A small multi-label image tagger, trained from scratch: trained on aerial photos of the United States (SatlasPretrain), 203450 training examples.
Rows from block 2, named by matrix and row number. Rows with one number belong to one channel. Each number is 128 + 24 x the weight over the matrix's rms, rounded and kept within 0 to 255. All counts start at 0.
# convs0: first 3x3 conv (model.blocks.2.convs.0.weight, 96x96x3x3), inputs 45-53, a 3x3 kernel for each
# convs1: second 3x3 conv (model.blocks.2.convs.1.weight, 96x96x3x3, transposed), outputs 45-53, a 3x3 kernel for each
convs0.32 [116 105  88 104  96  89  89  78  97 146 144 143 135 138 138 133 130 127 159 171 147 149  99 119 139 105 142 130 143 141 122 126 118 108  98 106 140 148 131 161 165 142 160 148 146 132 127 131 120 116 121 118 108 116 137 152 122 137 149 119 105 106 111 147 151 131 150 148 135 114  99 117 134 126 129  87 126 128 121  96 101]
convs1.32 [155 131 169 129 154 139 152 159 119 125 126 133 133 144 139 141 129 130 116  97 124 129 112 106 148 145 123 159 152 157 153 148 151 163 163 167 109  70  85 105 119 125  93  97  96 136 153 169 128 138 149 163 182 172 168 133 129 139 139 125 120 130 112 142 152 162 150 151 141 169 167 144 120 133 123 136 134  94 109 129 129]
convs0.33 [103 105 100  97  94 107 100 101 105 130 132 135 128 133 133 130 133 134 129 140 134 121 114 156 107 149 105 147 154 151 138 137 143 122 125 132 139 126 112 135 117 139 153 148 143 111 107 112  97  91 107 103 104 106 141 143 140 118 120 136 114 118 123 149 142 139 139 124 144 141 136 135 135 154 199 169 143 155 137 142 183]
convs1.33 [107 117 133 119  82 131 116 124 134 175 173 180 169 178 186 186 195 196 108 124 135 107  74 112 112 101 127 153 148 161 151 147 168 173 177 194  98 103 132 115  67  86 111 111 128 151 151 164 136 124 143 157 152 160  94  97 109 105  77 101 119 115 144 151 162 169 156 149 176 169 182 186 123 105  67  97 136 129 146 131  94]
convs0.34 [113 104 104 132 137 106 120 124 108  91  99 117  97  97 109 115 119 129 115  84 109 152 197 150 125 127 113 155 146 150 152 142 145 148 132 134 117 102 101 129 120  92 140 133 119 105 104 113 114 122 130 102 101 118 125 112  97 132 128 103 114 112 104 139 118 113 159 154 128 155 141 133 162 175 140 144 154 176 166 163 173]
convs1.34 [127 114 112 108 103  92 124 107 117 147 141 134 144 133 132 134 126 119  92  76  71 124 143 104 108 119 126 124 123 120 136 139 136 144 148 151  95  93  95 108  98 103 142 122 126 112 101 136 100 112 127  95 118 126 109 113  96 125 135 119 153 137 132 134 110 113 119 119 116 131 128 136  99  93  85 121  84  59 117 136 113]
convs0.35 [155 182 178 181 206 135 167 177 151 144 153 177 143 150 175 142 146 175 129 179  85 157 153  44 129 112 124 123 122 158 110 113 153 145 147 165 121 120 115 134 118  83 125  97 111 112  86 140  94  78 144 148 149 209 134 142 122 148 139  66 139 111  78 137 144 120 136 114  63 121  99  96 132 160 143 113 145 116 115 106  89]
convs1.35 [100  95  93  98 103  94 101 100  95 151 146 150 146 138 143 146 140 145 118 121 115 120 134 123 129 134 120 142 138 137 137 132 131 136 131 130 139 136 138 136 148 150 150 150 155 147 132 160 127 132 161 127 139 155 116 109 104 108 130 123 116 131 122 135 137 137 132 139 136 137 138 137 137 133 137 144 140 137 144 148 151]
convs0.36 [108 107 109 107 106 102 110 108 107 134 130 131 131 127 128 128 123 123 119 123 128 116 121 119 111 111 113 139 139 137 137 136 132 128 126 124 126 126 129 119 117 118 117 116 122 127 125 127 118 118 119 118 115 116 111 112 116 108 108 110 115 117 122 116 121 124 103 113 117 104 113 121 102 108 106 107 114 115  93 100 111]
convs1.36 [119 118 105 110 125 113 106 118 102 122 127 126 120 127 123 119 119 113 133 128 122 121 124 118 106 121 124 107 105 108 108 107 112 110 111 115 127 117 110 111 113 117 120 118 124 133 115 119 116  98 103 110  94  92 161 148 146 143 135 144 153 146 157 140 132 121 134 123 116 125 115 107 133 131 132 132 135 127 136 136 125]
convs0.37 [125 121 125 123 118 123 129 127 129  96  97 101  94  95 100  84  84  89 152 157 161 133 132 138 127 131 147 143 140 140 133 128 125 132 124 124 142 134 147 122 114 128 124 117 124 123 118 124 110 104 104 113 104  99 111 102 114  93  82  94 104  96 102 156 144 159 131 119 133 132 121 134 117 102 107 127 114 128 104  98 110]
convs1.37 [100 107 105 111 117 114 109 118 115 110 116 114 109 114 111 106 108 109 140 142 140 132 130 134 128 132 134  99  95  97  96  92  97  97  96 101 107 102 107 107  97 102 113 108 115  96  82  93  87  60  77  95  68  75 130 128 139 114 107 123 114 109 124 106 108 104 105 103 100 106 101  96  98 102  95 100 111 108 109 114 111]
convs0.38 [ 98  96  95  98  99  95  96  97  95 112 109 111 119 115 115 118 116 118 105 106 107 110 111 107 112 109 105 117 121 122 119 124 123 117 120 118 115 119 116 119 124 114 120 121 113 123 125 127 122 124 123 115 114 113 115 121 118 115 121 113 112 116 111  94 102  95  99 107  97  96 102  97  80  95  92  79 103  97  82  97  93]
convs1.38 [126 135 124 122 146 126 128 128 116 112 119 119 113 116 115 105 106 110 136 137 127 133 148 136 134 144 138 124 123 122 124 126 125 127 127 126 130 129 123 122 136 131 135 128 129 116 111 119 107 112 118 119 117 118 127 128 126 123 141 139 141 145 142 121 117 114 112 115 112 114 113 111 129 135 127 132 130 111 134 130 128]
convs0.39 [109 108 108 110 110 108 110 110 109 152 144 143 147 138 136 144 136 136 121 124 128 120 124 126 111 112 112 146 149 149 146 149 151 139 143 143 137 138 137 137 137 133 139 138 138 129 133 133 123 127 128 127 127 127 111 115 116 112 116 116 113 118 119 126 136 136 118 128 128 118 126 127 110 118 123 110 121 129 109 119 130]
convs1.39 [122 126 119 125 133 122 122 126 121 114 117 116 112 114 113 106 109 107 135 132 129 137 137 130 128 133 130 120 122 122 121 124 124 121 123 124 121 125 119 118 126 121 118 123 125 152 151 153 147 149 144 148 147 142 128 130 126 128 134 127 132 134 133 132 132 131 130 130 127 127 127 124 130 132 134 130 127 127 131 131 128]
convs0.40 [113 114 113 115 117 113 115 117 115 153 145 143 147 137 135 145 135 133 130 132 136 125 128 128 116 116 113 153 157 157 155 160 160 147 152 151 135 136 137 136 136 133 136 138 140 133 136 136 127 131 131 127 130 129 114 117 120 115 117 119 114 120 122 130 140 139 120 130 129 118 126 128 118 126 129 116 126 134 116 122 136]
convs1.40 [117 118 107 121 132 118 119 127 119 128 131 128 125 129 125 120 122 117 115 109 104 116 116 103 103 114 109 119 121 123 121 124 125 122 124 126 130 128 119 119 128 124 119 125 130 143 141 138 133 135 128 130 131 125 135 133 127 133 139 133 139 142 142 137 136 128 136 135 125 131 130 124 132 131 137 134 131 131 138 136 130]
convs0.41 [107 106 106 100  97  98 104 101 102 118 117 118 125 123 125 125 123 125 118 122 123 118 123 122 111 116 127 128 125 126 119 116 116 114 112 112 125 119 123 117 110 116 124 118 119 128 122 126 116 114 116 119 114 111 110 107 115  94  90  97 102 101 106 120 114 121 106 106 113 112 114 123  93  89  89  91  88  98  79  87  93]
convs1.41 [118 129 119 116 121 114 104 109 104  87  91  85  84  86  80  79  78  74 126 128 125 120 116 119 126 124 127 118 117 121 120 119 125 120 119 125 105 105 113 104  98 105 102  97 100 113  87  99 109  72  83 109  78  80 154 138 147 132 111 126 148 132 138 122 118 113 118 105 105 109  98  94 127 132 123 119 125 121 123 127 116]
convs0.42 [ 94  93  90  95  94  89  93  91  88  91  93  97  96  97  97 100  99 100 124 117 125 125 118 118 119 108 104 136 135 139 138 137 138 135 133 134 120 116 124 112 119 118 111 121 119 124 120 125 115 116 119 102 103 106 112 111 119 108 110 111 104 106 105 109 106 111 111 114 111 106 106 108  95 100  93  81  89  92  85  98 103]
convs1.42 [106 121  92 104 117 100 107  97 109 120 128 124 111 115 111 107 109 104 152 152 131 150 164 140 137 137 147 101 101 101 103 104 107 101 101 107 129 134 121 116 115 118 120  98 124 118  95  94 122  99  94 135 101 100  94  92  87 102 100  99 122 101 119 117 114 108 118 117 111 122 112 118 131 116 116 135 111 109 133 141 124]
convs0.43 [142 126 129 131 116 130 134 133 143 136 137 136 145 147 146 152 154 155 180 178 194 117 123 159  79  68 103  80  71  74  82  70  69  89  74  81 112 108 133 118 110 129 125 121 135 132 115 115 114 103 102 115 106 115  50  43  57  46  35  48  66  57  67 116  90 102  96  72  85 102  88 106  88  95 118 117 116 129 162 153 139]
convs1.43 [116 117 119 118 119 117 113 109 105 118 112  99 109 105  94  96  91  84 128 123 122 127 116 116 122 109 110 125 123 123 122 120 121 123 123 124 118 115 118 120 120 121 122 118 118 104  70  91  90  53  74 103  69  79 169 156 167 158 147 159 167 158 164 139 126 129 132 118 123 137 125 130 142 147 149 143 150 154 142 146 143]
convs0.44 [108 102 113 118 146 122 108 125 119 142 158 158 140 154 148 111 114 119 159 143 157 128 159 105 112  94 110 130 130 127 122 126 114 115 104 102 141 131 142 129 152 124 111 116 115 125 126 137 129 140 124 127 122 118 129 105 103 130 128  96 133 123 107 160 144 147 137 143 122 125 118 123 117  96  58 124 148 136 109 121  97]
convs1.44 [120 110 116  95 163 102 136 134 130 108 101  87 106 100  86  91  72  66 157 141 138 153 187 119 143 169 155 143 134 133 140 136 132 149 148 150 109  80  84  97 148 126 142 117 134 106  94 140  71 108 151  86  98 141 154 134 150 117 152 146 112 110 127 129 113 130 108 106 105 123 104 128  70  94  96 102  57  70 113 123 130]
convs0.45 [105 105 103 109 114 108 106 109 106 155 144 140 150 137 132 142 131 128 143 145 148 131 132 134 119 115 115 168 174 176 172 178 181 170 176 178 150 152 155 151 152 150 148 147 150 132 136 136 136 139 139 143 144 144 141 140 140 143 143 141 140 141 141 143 147 147 135 137 135 131 133 135 128 130 139 128 138 146 132 138 146]
convs1.45 [130 132 129 129 141 130 131 134 130 114 118 118 114 117 118 107 109 110 121 123 120 123 129 123 116 122 117 128 128 126 129 129 127 132 131 129 128 125 122 123 129 121 123 121 120 126 125 129 116 126 128 118 127 130 125 129 126 130 143 133 130 137 129 125 123 122 120 124 120 119 122 121 128 129 124 131 126 120 132 127 125]
convs0.46 [102 103 103 105 110 107 105 109 106 170 159 152 163 151 145 156 145 141 144 145 147 129 130 133 117 113 115 173 175 176 172 176 179 169 174 176 154 155 162 148 149 153 145 147 153 132 139 142 134 139 142 146 149 150 148 143 147 144 140 145 146 146 149 150 154 159 142 144 145 142 144 147 131 127 141 133 141 151 137 143 151]
convs1.46 [124 128 128 127 130 127 126 126 127 116 119 117 118 117 115 113 113 113 124 123 122 123 121 123 125 122 120 145 143 142 145 144 143 144 143 142 125 127 130 131 131 132 135 133 136 133 131 131 121 120 124 116 114 119 131 134 139 128 131 137 128 128 134 118 115 114 113 113 114 113 113 114 117 123 122 120 124 124 119 120 125]
convs0.47 [147 132 143 142 129 138 142 132 138 110 117 118 107 115 113  94  99  94 127 119  96 128 140 124 156 170 139 148 156 164 141 144 149 123 118 113 151 157 142 167 165 162 156 146 135 158 165 166 144 157 159 122 133 131 148 155 153 158 163 163 151 159 148 123 142 143 122 141 143 101 119 118 155 180 172  95 137 155  71 120 144]
convs1.47 [122 116 112 128 121 116 133 127 122 122 115 122 120 117 126 127 128 138 126 127 128 126 126 123 112 109 107 118 111 110 113 105 103 112 105 100  80  94  95  90 109 101  80 100 100 127 158 158 137 172 161 146 173 156  93  98  86 107 121 101 103 118  99  57  62  69  70  78  69  84  89  72  87  97 104 110 119 109 115 122 103]
convs0.48 [ 97  99 107  95  92 106 112 116 121 157 154 149 154 153 149 144 145 139 136 146 154 113 114 121 122 109 105 104 101 100 107 101  96  90  86  87 140 142 153 153 152 170 145 149 160 129 146 130 148 159 143 133 144 130 130 123 134 135 127 142 142 143 152 137 131 139 145 137 147 148 146 153 111 122 146 123 131 155 166 178 177]
convs1.48 [141 148 143 153 152 154 153 155 160 132 130 132 138 137 144 146 151 160 156 156 154 159 156 160 138 133 139 111 107 110 107 102 107 111 108 110 113 113 111 125 120 118 107 107 117 118 132 138 125 125 139 134 128 140 141 131 129 141 133 138 137 137 152 103 100 107 115 108 119 123 117 129  84  92 101 105 114 125 115 136 122]
convs0.49 [ 86  84  88  86  81  89  99 102 110 134 137 136 137 143 143 128 137 134 151 169 173 126 134 145 117 109 112  85  86  91  99  94  93  91  85  86 122 119 129 137 131 145 143 141 149 127 136 129 141 143 137 137 144 138 132 125 133 140 129 138 153 148 153 124 123 132 136 128 139 148 144 149 112 121 141 118 125 141 156 166 167]
convs1.49 [144 147 137 155 158 150 147 153 146 129 118 119 130 123 129 137 136 145 158 147 147 159 145 148 144 133 134 111 110 113 108 108 111 103 103 105 112  99 100 118 107 112  99  98 112 107 111 127 115 113 133 137 134 150 115 106 108 124 114 119 127 123 131 114 105 120 127 114 130 138 128 142 114 127 135 125 139 147 128 139 141]
convs0.50 [103  79  83 123 121  81 124 141 113 146 136 148 137 136 129 146 143 126 124  95 113 127 156 105 136 123  89 147 139 151 150 149 159 155 147 154 124 110 148 112 125 129  90 122 139 129 142 162 118 127 151 101  91 117 109  85 107 121 131 138 112 132 141  89  70  93 109 121 113 125 117 121 140 147 103 131 151 135 144 152 149]
convs1.50 [149 136 104 167 179 125 189 157 155 130 131 138 125 121 136 135 131 138 161 138 122 165 195 133 110 144 145 142 135 135 154 151 151 164 161 167 101 121  85  95 128 128 141 127 172  94  99 124 113 126 124 112 104 109 118 107  73 120 130  97  99  88 108 123 112 123 132 150 130 136 133 130  85  99 120 149 117 102 132 176 136]
convs0.51 [104 102 107 107 133 129 115 148 140 126 123 117 119 122 110 117 118 110 119 130 147 125 159 147 151 142 130 142 140 144 136 130 137 125 118 131 123 107 123 114 122 129 115 118 129 151 147 146 131 114 119 108  82  99  97  86 109 101 111 124 108 113 121 107  93 110 115 112 119 128 111 119 131 141 135 141 162 161 144 165 163]
convs1.51 [111 110 104 130 143 121 139 147 149 110 105 111 109 110 120 126 127 131 132 120 109 139 142 107  89 104 107 175 163 171 177 170 179 198 196 203  82  98 101  89 101  88 120 115 139 126 117 138 117 114 125 117 105 121  81  87  86  96 106  95  86  85 107 133 128 133 139 141 141 144 143 155  68  56  52 110  86  77 126 133 103]
convs0.52 [111 113 113 113 114 127 125 128 131 118 115 123 118 121 127 115 118 121 143 153 159 126 126 148 140 126 130 135 132 137 132 130 132 124 124 131 105 101 118 105 105 131 107 106 116 104 108  96 109 111  96  97  97  87 118 108 124 113 108 127 122 120 127 102  89 105 100  92 110 114 106 117 110 113 139 126 127 155 153 165 165]
convs1.52 [121 138 137 148 152 147 143 154 159  99  97  94 100 101 104  99 105 116 163 168 175 173 156 164 149 151 155 142 137 140 135 128 132 136 132 134 102  97 108 130 116 111 112 111 126 118 111 121 126 100 110 140 109 115 127 114 127 129 112 127 123 121 145 144 144 148 152 142 149 159 154 161  71  84  77  87  98 115 115 131 119]
convs0.53 [ 97  89  89 110  95  88 105 105  97 116 115 121 115 114 117 124 125 124 135 115 126 124 113 107 106  93  97 164 157 163 157 148 157 163 154 160  98  96 114  98  88 103  93  97 118 119 120 137 113 115 138 117 117 136 119 108 120 111  93 104 104  98 115 145 123 133 140 118 124 140 123 134 122 123 115 118 133 130 134 145 142]
convs1.53 [144 133 104 153 143 137 155 141 136 120 120 124 121 117 122 131 129 126 165 164 135 146 176 149 129 129 133 157 150 151 157 148 150 158 150 154 124 109 100 118 102 135 141 114 133  81  80 109  76  69 107  89  75 112 110  98  73  94 104 108  96 101 108 141 143 121 150 155 127 155 148 127  94  84  85 119 124  86 113 138 106]
convs0.54 [140 137 133 138 138 129 139 139 129 152 148 139 157 156 142 152 150 133 143 137 157 114 126 137 111 133 145 106 107 103 110 114 115 121 127 131 111 122 129 115 126 121 125 129 126 125 117 110 118 108 106 145 133 142 143 138 137 137 133 126 135 126 121 148 138 138 129 126 126 139 135 142 162 135 117 155 134 113 136 118 102]
convs1.54 [112 121 107 118 126 109  89  88  83  94 103  99 101 106 104 103 106 104 131 128 131 139 139 135 140 143 137  76  79  74  81  84  78  76  76  72 134 151 136 142 158 142 116 121 111 106 107  93 138 140 126 139 139 129  90  96  85  95 107  93  84  95  83  68  71  64  83  91  84  61  71  68 112  93  97 107  80  76 101  81  80]
convs0.55 [108 107 105 110 138 109 109 122 121 158 152 143 155 150 131 142 136 127 116 109 101 104 127  98 126 101  92  95 101  96  95  99  94  95  90  89 132 136 142 122 152 137 113 126 146 134 153 170 119 125 136 126 107 129 113 110 116 141 164 157 140 146 154  96 107 113 119 139 132 141 131 138 111 137 105 139 159 133 147 144 125]
convs1.55 [128  98 110 128 154 110 136 143 123 110 107 116 107 112 127 120 114 121 147 109 133 166 165 119 117 155 131 143 136 137 151 147 146 166 164 165 120 113 101  95 142 103 116 136 133 119 111 137 140 149 156 128 132 143 116 108 106 130 145 110 105 113 107 111 105 124 118 126 123 117 121 130 116 119 121 133  96 104 148 144 127]
convs0.56 [ 97  99 103 107 105 107 118 142 135 107 102 113  99 105 109 108 117 110 139 124 131 126 136 139 117 143 123 145 133 144 141 134 147 138 137 147 120 100 126 104  95 127 104 127 138 137 124 128 130 114 122 118 109 115 109  89 111 102  94 123 116 126 140 121  94 116 125 115 133 146 142 151 126 143 131 136 133 149 136 150 173]
convs1.56 [111 123  94 147 128 138 140 134 148 137 131 136 129 130 143 141 153 155 163 153 138 162 158 144 108 117 127 120 112 116 129 122 126 136 130 136 104 129 107 122  89 116 142 126 170  94  94 109 106  73  85 113  74  79  93  96  76 115  98 102 108 104 139 107 105 116 129 136 137 136 133 125  86  76  95 125 125 126 141 155 109]
convs0.57 [156 180 172 182 236 202 169 196 171 135 148 138 133 149 135 125 135 128 134 177 153 150 173 126 130  98  86  85  70  98  67  62 101  98  99 129 106 111 124 107 127 118 124 122 133 119  88 118  99  68 102 129 101 138 110 106 110 103 111  99 110 100 102  74  68  75  73  69  65  89  70  86  99 130 104 108 153 132 104 138 124]
convs1.57 [124 105  92 118 124  87 112 117 108 143 137 132 136 128 131 126 122 130 100  91  99 110 116  95  87 102 100 185 176 177 178 169 169 185 178 178 114 117 130 113 137 131 126 135 144 151 127 150 145 138 151 132 134 147  99 100 107  96 116 108  77  92  99 154 145 149 148 148 147 143 148 159 123 123 119 130 111 104 131 129 117]
convs0.58 [159 162 149 167 206 170 162 184 170 126 137 134 128 139 130 121 127 124 138 144 102 159 166 128 151 130 109  51  47  79  57  54  89  93  80 103  93  80  97  85  99  88 105  97 117  83  61  93  84  55  78 143  95 120 108 116 117 111 129 120 108 104 108  75  81  85  73  84  73  93  75  80 104 123 108 102 123  96 100 115  94]
convs1.58 [115  98  77 125 141  97 118 122 111 132 136 135 132 135 139 133 139 142  91  90  68 115 145  91  91 120  96 160 154 157 158 151 151 167 160 161 106 111 112 124 145 133 138 131 138 158 142 140 165 165 155 149 153 151  92  97  88 103 124 106  89  98 102 129 123 116 140 151 127 133 139 129 140 130 129 154 115 103 153 139 112]
convs0.59 [ 94  83  73 104 154  86 103 111  96 144 150 149 150 156 138 153 150 138 127 120  91 105 138  87 127  81  86 145 147 159 139 141 149 133 123 135 108 109 127  99 143 123  97  89 121 137 155 183 120 132 154 110  86 117 108 105 112 119 146 134 105  99 120 119 120 126 129 144 129 137 104 118 135 153 116 125 153 147 141 150 137]
convs1.59 [155 101 123 147 177  88 165 169 141 140 137 135 138 139 143 130 122 127 155 102 152 184 184 106 107 172 136 155 140 145 161 153 152 174 172 177 100  73  90 103 163 112 126 140 160  95  79 140 101 122 134  87 108 120 110  87  92 119 139 101  86 106 104 123 110 140 123 130 114 125 127 137  89 119  96 126  75  84 154 174 135]
convs0.60 [142 131 106 133 101  95 113  94 116 156 140 133 145 129 141 147 148 153 197 178 133 202 108  46 147  78 103 117 133 152 115 136 148 112 125 131 104 119 149 139 142 164 155 149 161 147 134 148 137 119 124 143 119 125 125 141 150 132 147 148 127 128 124 148 161 172 167 176 158 159 144 125 130  97 103  46  38 101  56 102 100]
convs1.60 [132 129 145 121 102 135 117 100 131  94  97  92 104 100  93 100  99  84 138 140 142 119 112 103 143 108  90 140 150 154 149 160 159 144 152 152 145 127 128 158 126 108 152 110  93 166 152 141 156 131 102 147 116  91 174 137 112 168 148 120 144 136  99 159 172 142 166 172 121 157 146 104 116 137 136 128 118 135 120 133 133]
convs0.61 [130 116 109 127 101 121 117 114 111 106 102 108 106 111  98 120 106 102 158 135  95 142  75 175  92 214 137 115 133 131 137 132 138 137 137 142 161 184 154 156 129 141 153 148 139 138 138 130 138 126 141 133 148 133 120 144 128 126 129 130 116 130 122 127 155 118 141  96 128 105 124 108  94  76 164  88 212  58 141  54 164]
convs1.61 [170 129 156 129 114 159 159 184 124 141 125 138 133 138 135 156 139 139 112 113 126 105 112 140 136 140 127 147 141 138 141 127 129 137 127 131 131  79  99  62  44 113 109 127 104 120 137 150 135 155 143 154 170 146 166 157 127 154 128 135 173 160 147 132 150 152 145 121 138 162 153 136 169  78  97  90 146  85  95  84 140]
convs0.62 [147 134 133 144 140 136 135 132 135 134 146 145 134 129 122 115 115 127  77  79  93  90 161 139 138 158 115 141 138 124 125 117 121 120 134 143 124 127 113  99  92 102  97 105 119 111 101 108 108 110 123 110 112 113 120 124 115 125 128 124 131 138 129  88  95 102  80  98 105  87 106  97 141 167 148 150 161  86 102  83  92]
convs1.62 [106  98 109  93  85  99 104  99 105 156 153 155 153 146 148 154 147 152 117 112 117 107 117 123 119 127 127 156 157 155 155 156 150 155 150 147 157 137 147 136 128 136 152 133 131 188 180 171 179 173 170 172 172 165 145 145 146 139 138 138 146 142 135 159 153 155 149 142 142 152 145 145 139 134 124 134 117 113 133 116 135]
convs0.63 [ 94 104 108  99  95 106 100  95 111 153 153 157 148 139 153 146 144 155 136 112 139 167 158 161 176 161 155 147 148 146 137 140 145 125 130 134 132 133 114 168 156 158 172 161 156 132 135 137 137 135 141 123 115 124 164 175 154 171 176 162 149 157 146 142 141 137 151 161 158 146 149 139 115 175 143 157  98 151 109 136 162]
convs1.63 [120 132 144 140  94 144 129 125 164 136 141 145 134 134 146 137 147 143 108  88 110 117  65  98 123  96 124 138 140 149 143 146 154 162 164 170 124 116 109 139  82  81 107  99 121 176 169 172 164 158 161 179 175 167 112 117 134 122 119 125 125 133 156 144 155 159 160 170 157 176 176 170 111 146 132 142 130 149 152 163 105]
convs0.64 [111 112 113 106 105 112 102 102 107 102 105 106  97  98  99  97  98  97 133 125 124 146 117 135 129 132 122 162 163 163 164 163 164 155 154 156 134 132 120 140 126 126 139 127 121 154 149 153 152 142 152 142 134 139 131 138 129 136 138 134 124 124 118 165 166 154 176 166 163 171 162 152 138 141 160 126 129 121 130 120 129]
convs1.64 [ 92  87 100  84  71  94  97  97 103 111 109 114 114 113 115 120 119 120  94  91 106 101  85 112 113  92 104 115 111 113 115 113 117 119 119 124 140 122 132 116  85  92 119 108  98 144 128 121 135 122 119 143 132 118 118 118 126 119 110 122 131 131 139 119 122 120 110 113 119 112 122 115 133 129 115 122 136 117 142 133 126]
convs0.65 [110 101 104 107  96 110 109 109 106 127 126 131 117 122 116 123 115 115 133 125 116 150  93 153  92 181 106 110 126 124 122 121 129 114 118 127 147 165 139 155 140 139 157 161 139 131 137 131 138 132 140 127 137 122 129 152 135 140 153 146 133 154 134 129 157 125 151 123 142 113 140 117 114  69 154  84 196  59 132  57 165]
convs1.65 [154 118 141 112 104 160 144 160 122 130 118 127 120 122 118 141 125 126 109 104 109  93 111 133 144 120 133 140 136 139 139 131 136 150 142 149 132  95  85  68  57 108 118 120  86 151 163 163 149 173 158 175 196 177 167 159 132 158 133 140 189 159 154 139 148 135 156 134 144 166 157 148 173  95 106 107 168  80 103 102 148]
convs0.66 [ 96  99  96  98 100 102  94  97  91 103 107 110 104 107 105 110 106 108 136 129 121 131 113 146 101 157 125 130 141 140 133 136 142 132 137 142 138 141 127 131 123 129 133 133 121 144 140 139 132 126 135 133 131 126 125 135 121 123 128 121 111 116 104 164 166 144 166 151 156 147 154 136 114 141 159 137 157 103 126  90 138]
convs1.66 [118  99 124 103  80 127 128 142 135 124 113 114 116 115 110 125 117 109 108 114 120 102 100 128 135 136 144 129 131 133 128 128 132 130 130 135 136 104 108  98  57  80 113 114 108 125 123 134 125 121 128 145 137 133 150 145 155 152 128 145 172 160 170 114 123 136 112 105 122 128 127 126 138  99  86  93 115  87 106  88  89]
convs0.67 [140 138 140 128 132 162 132 153 148 128 147 146 137 135 133 124 128 151 156 101 144 136 206 180 124 188  78 157 162 156 151 149 161 149 160 164 139 124 117 133 139 169 158 175 154 139 136 142 134 147 152 140 147 116 136 129 114 125 131 139 130 133 121 122 104  98 106 112 143 102 130  92  68 195 185 173 116  88  85  96 219]
convs1.67 [125 148 166 141 102 168 140 163 172 187 171 179 187 174 186 197 196 197 105  95 103  83  64  87  86  70 123 104 111 120 106 113 117 135 132 125 134 127 107 135  49  49  99  95 116 129 120 149 124 120 139 159 137 142 112 124 145 141 142 133 162 160 166 137 130 158 138 137 151 166 154 168 154 127 148 129 127 138 174 136  87]
convs0.68 [157 143 131 159 124 115 145 125 135 138 143 149 142 149 127 145 130 121 206  89 101  74  72 191 129 197 176 117 123 122 129 121 114 130 120 123 153 151 137 148 124 114 153 125 122 108 104 112 103 106 134 117 129 137 117 117 110 119 111 107 123 123 121 129 123 115 121  95 113 117 122 137 116 126 162 148 182 135 121  93  77]
convs1.68 [134 134 147 122 124 122 142 137 117 142 134 132 135 133 129 141 129 135 101 119 126 110 117 119 121 122 123 178 176 165 174 164 163 164 160 167  82  97 115  79  88 103 108 112 116 127 157 129 135 172 125 140 165 115 153 157 130 148 146 131 146 129 117 134 134 121 132 122 125 125 127 139 149 116  95 126 120 136 109 140 158]
convs0.69 [104 103 104 100  98 104  98  97 100 119 118 120 114 115 116 117 116 114 126 130 119 150 107 130 110 134 117 136 141 142 137 139 145 132 133 139 140 139 120 150 131 129 151 143 131 147 142 142 146 134 142 140 133 129 134 146 131 134 141 133 122 129 115 159 164 141 165 151 150 153 151 134 134 122 161 121 159 115 134 101 140]
convs1.69 [109  87 111  88  72 117 111 113 109  98  95 102  98  96  96 112 102 101  99  88  98  84  81 111 122 105 115 153 149 157 153 149 158 166 165 174 138 104 109  92  60  91 114 100  87 156 148 153 148 140 146 171 167 164 135 124 120 130 109 122 150 138 142 135 142 138 136 132 135 147 149 136 123  99  88  98 136  77 108 106 111]
convs0.70 [103  93  96  92  85  98  94  91  99 126 121 124 116 115 116 116 112 108 154 152 138 178 105 139 132 131 126 129 138 143 125 132 140 123 126 136 149 141 133 142 124 133 147 132 132 136 124 135 133 116 135 135 123 128 139 149 140 128 139 137 125 137 126 166 172 155 165 155 155 155 152 145 137  91 168 103 160 112 122 116 122]
convs1.70 [121 101 137 105 103 128 124 120 106  97  98 103 103 101  94 113 102 103 107 104 115 103  90 124 144 108 116 162 156 161 158 154 162 165 165 173 120  79 113  92  62  89 129 106  87 173 162 158 161 154 165 172 171 183 143 125 108 122  99 104 130 120 109 156 166 136 154 151 142 152 163 142 112 105  78  77 140  88 102 100 130]
convs0.71 [140 128 128 165 162 134 160 151 134 132 136 147 139 143 134 127 114 109 161 121 111  96 106 105 133 168 152 157 169 169 169 169 166 152 155 156 123 149 143 137 136 133 121 125 129 109  93  92 101  99 116 110 132 148 129 137 133 149 155 142 141 160 146  99 107 110 105 112 112  93 122 120  83  91  83 121 151 133  91 119  96]
convs1.71 [101 100 101  93  96  94 107 105 107 138 133 133 129 124 127 127 122 127 126 128 133 129 136 132 136 135 142 138 135 127 135 132 126 130 130 126 132 133 142 140 142 149 160 155 162 150 132 121 152 150 138 156 158 149 132 129 116 126 133 126 129 125 131 148 141 136 139 136 138 144 146 153 160 138 140 153 138 146 142 144 150]
convs0.72 [113 128 141 114 125 147 117 139 151 144 157 165 137 144 165 140 152 168 125 117 140 129 165 120 121 161 142 138 128 129 130 130 147 138 151 154 146 109 106 147 128 149 157 162 154 145 121 116 142 119 110 140 121 106 145 127 124 127 124 135 125 128 122 117  89 105 103 115 118  96 108  87 107 208 167 164  84 156 108 119 162]
convs1.72 [ 94 126 128 108  78 154 109 113 168 187 182 183 186 174 195 191 204 198 125 101 106 132  87 119 113  82 138 114 116 140 119 115 135 141 130 139 125 144 111 137  66  69 112  87 117 164 154 161 154 135 142 181 145 144 101 111 143 135 137 142 164 164 183 130 137 161 144 164 159 178 171 170  97 106 122 119 104 130 120 143  58]
convs0.73 [106 101  99 109 114 101 104 101  97  98 103 100 105 105  98 107 105  98 128 135 120 127 169 126 132 113 137 146 146 149 129 130 135 117 115 123 107 110  95 129 141 111 135 125 119 130 133 137 127 133 133 125 119 119 144 145 138 135 140 129 117 110 115 150 145 144 146 150 144 152 131 135 148 174 146 131 132 174 143 128 132]
convs1.73 [127 101 110  83 112  69 112 110 100 121 124 120 118 119 113 117 113 105  97  71  93 103 126  75  97 140 119 164 157 159 166 162 162 180 180 182 115  93  93  97 141 110 104 115 115 152 138 152 130 146 127 138 161 129 128  94 123 121 125 120 141 132 147 146 117 151 135 118 119 147 127 144  96 110  86 119  63  56 125 137  84]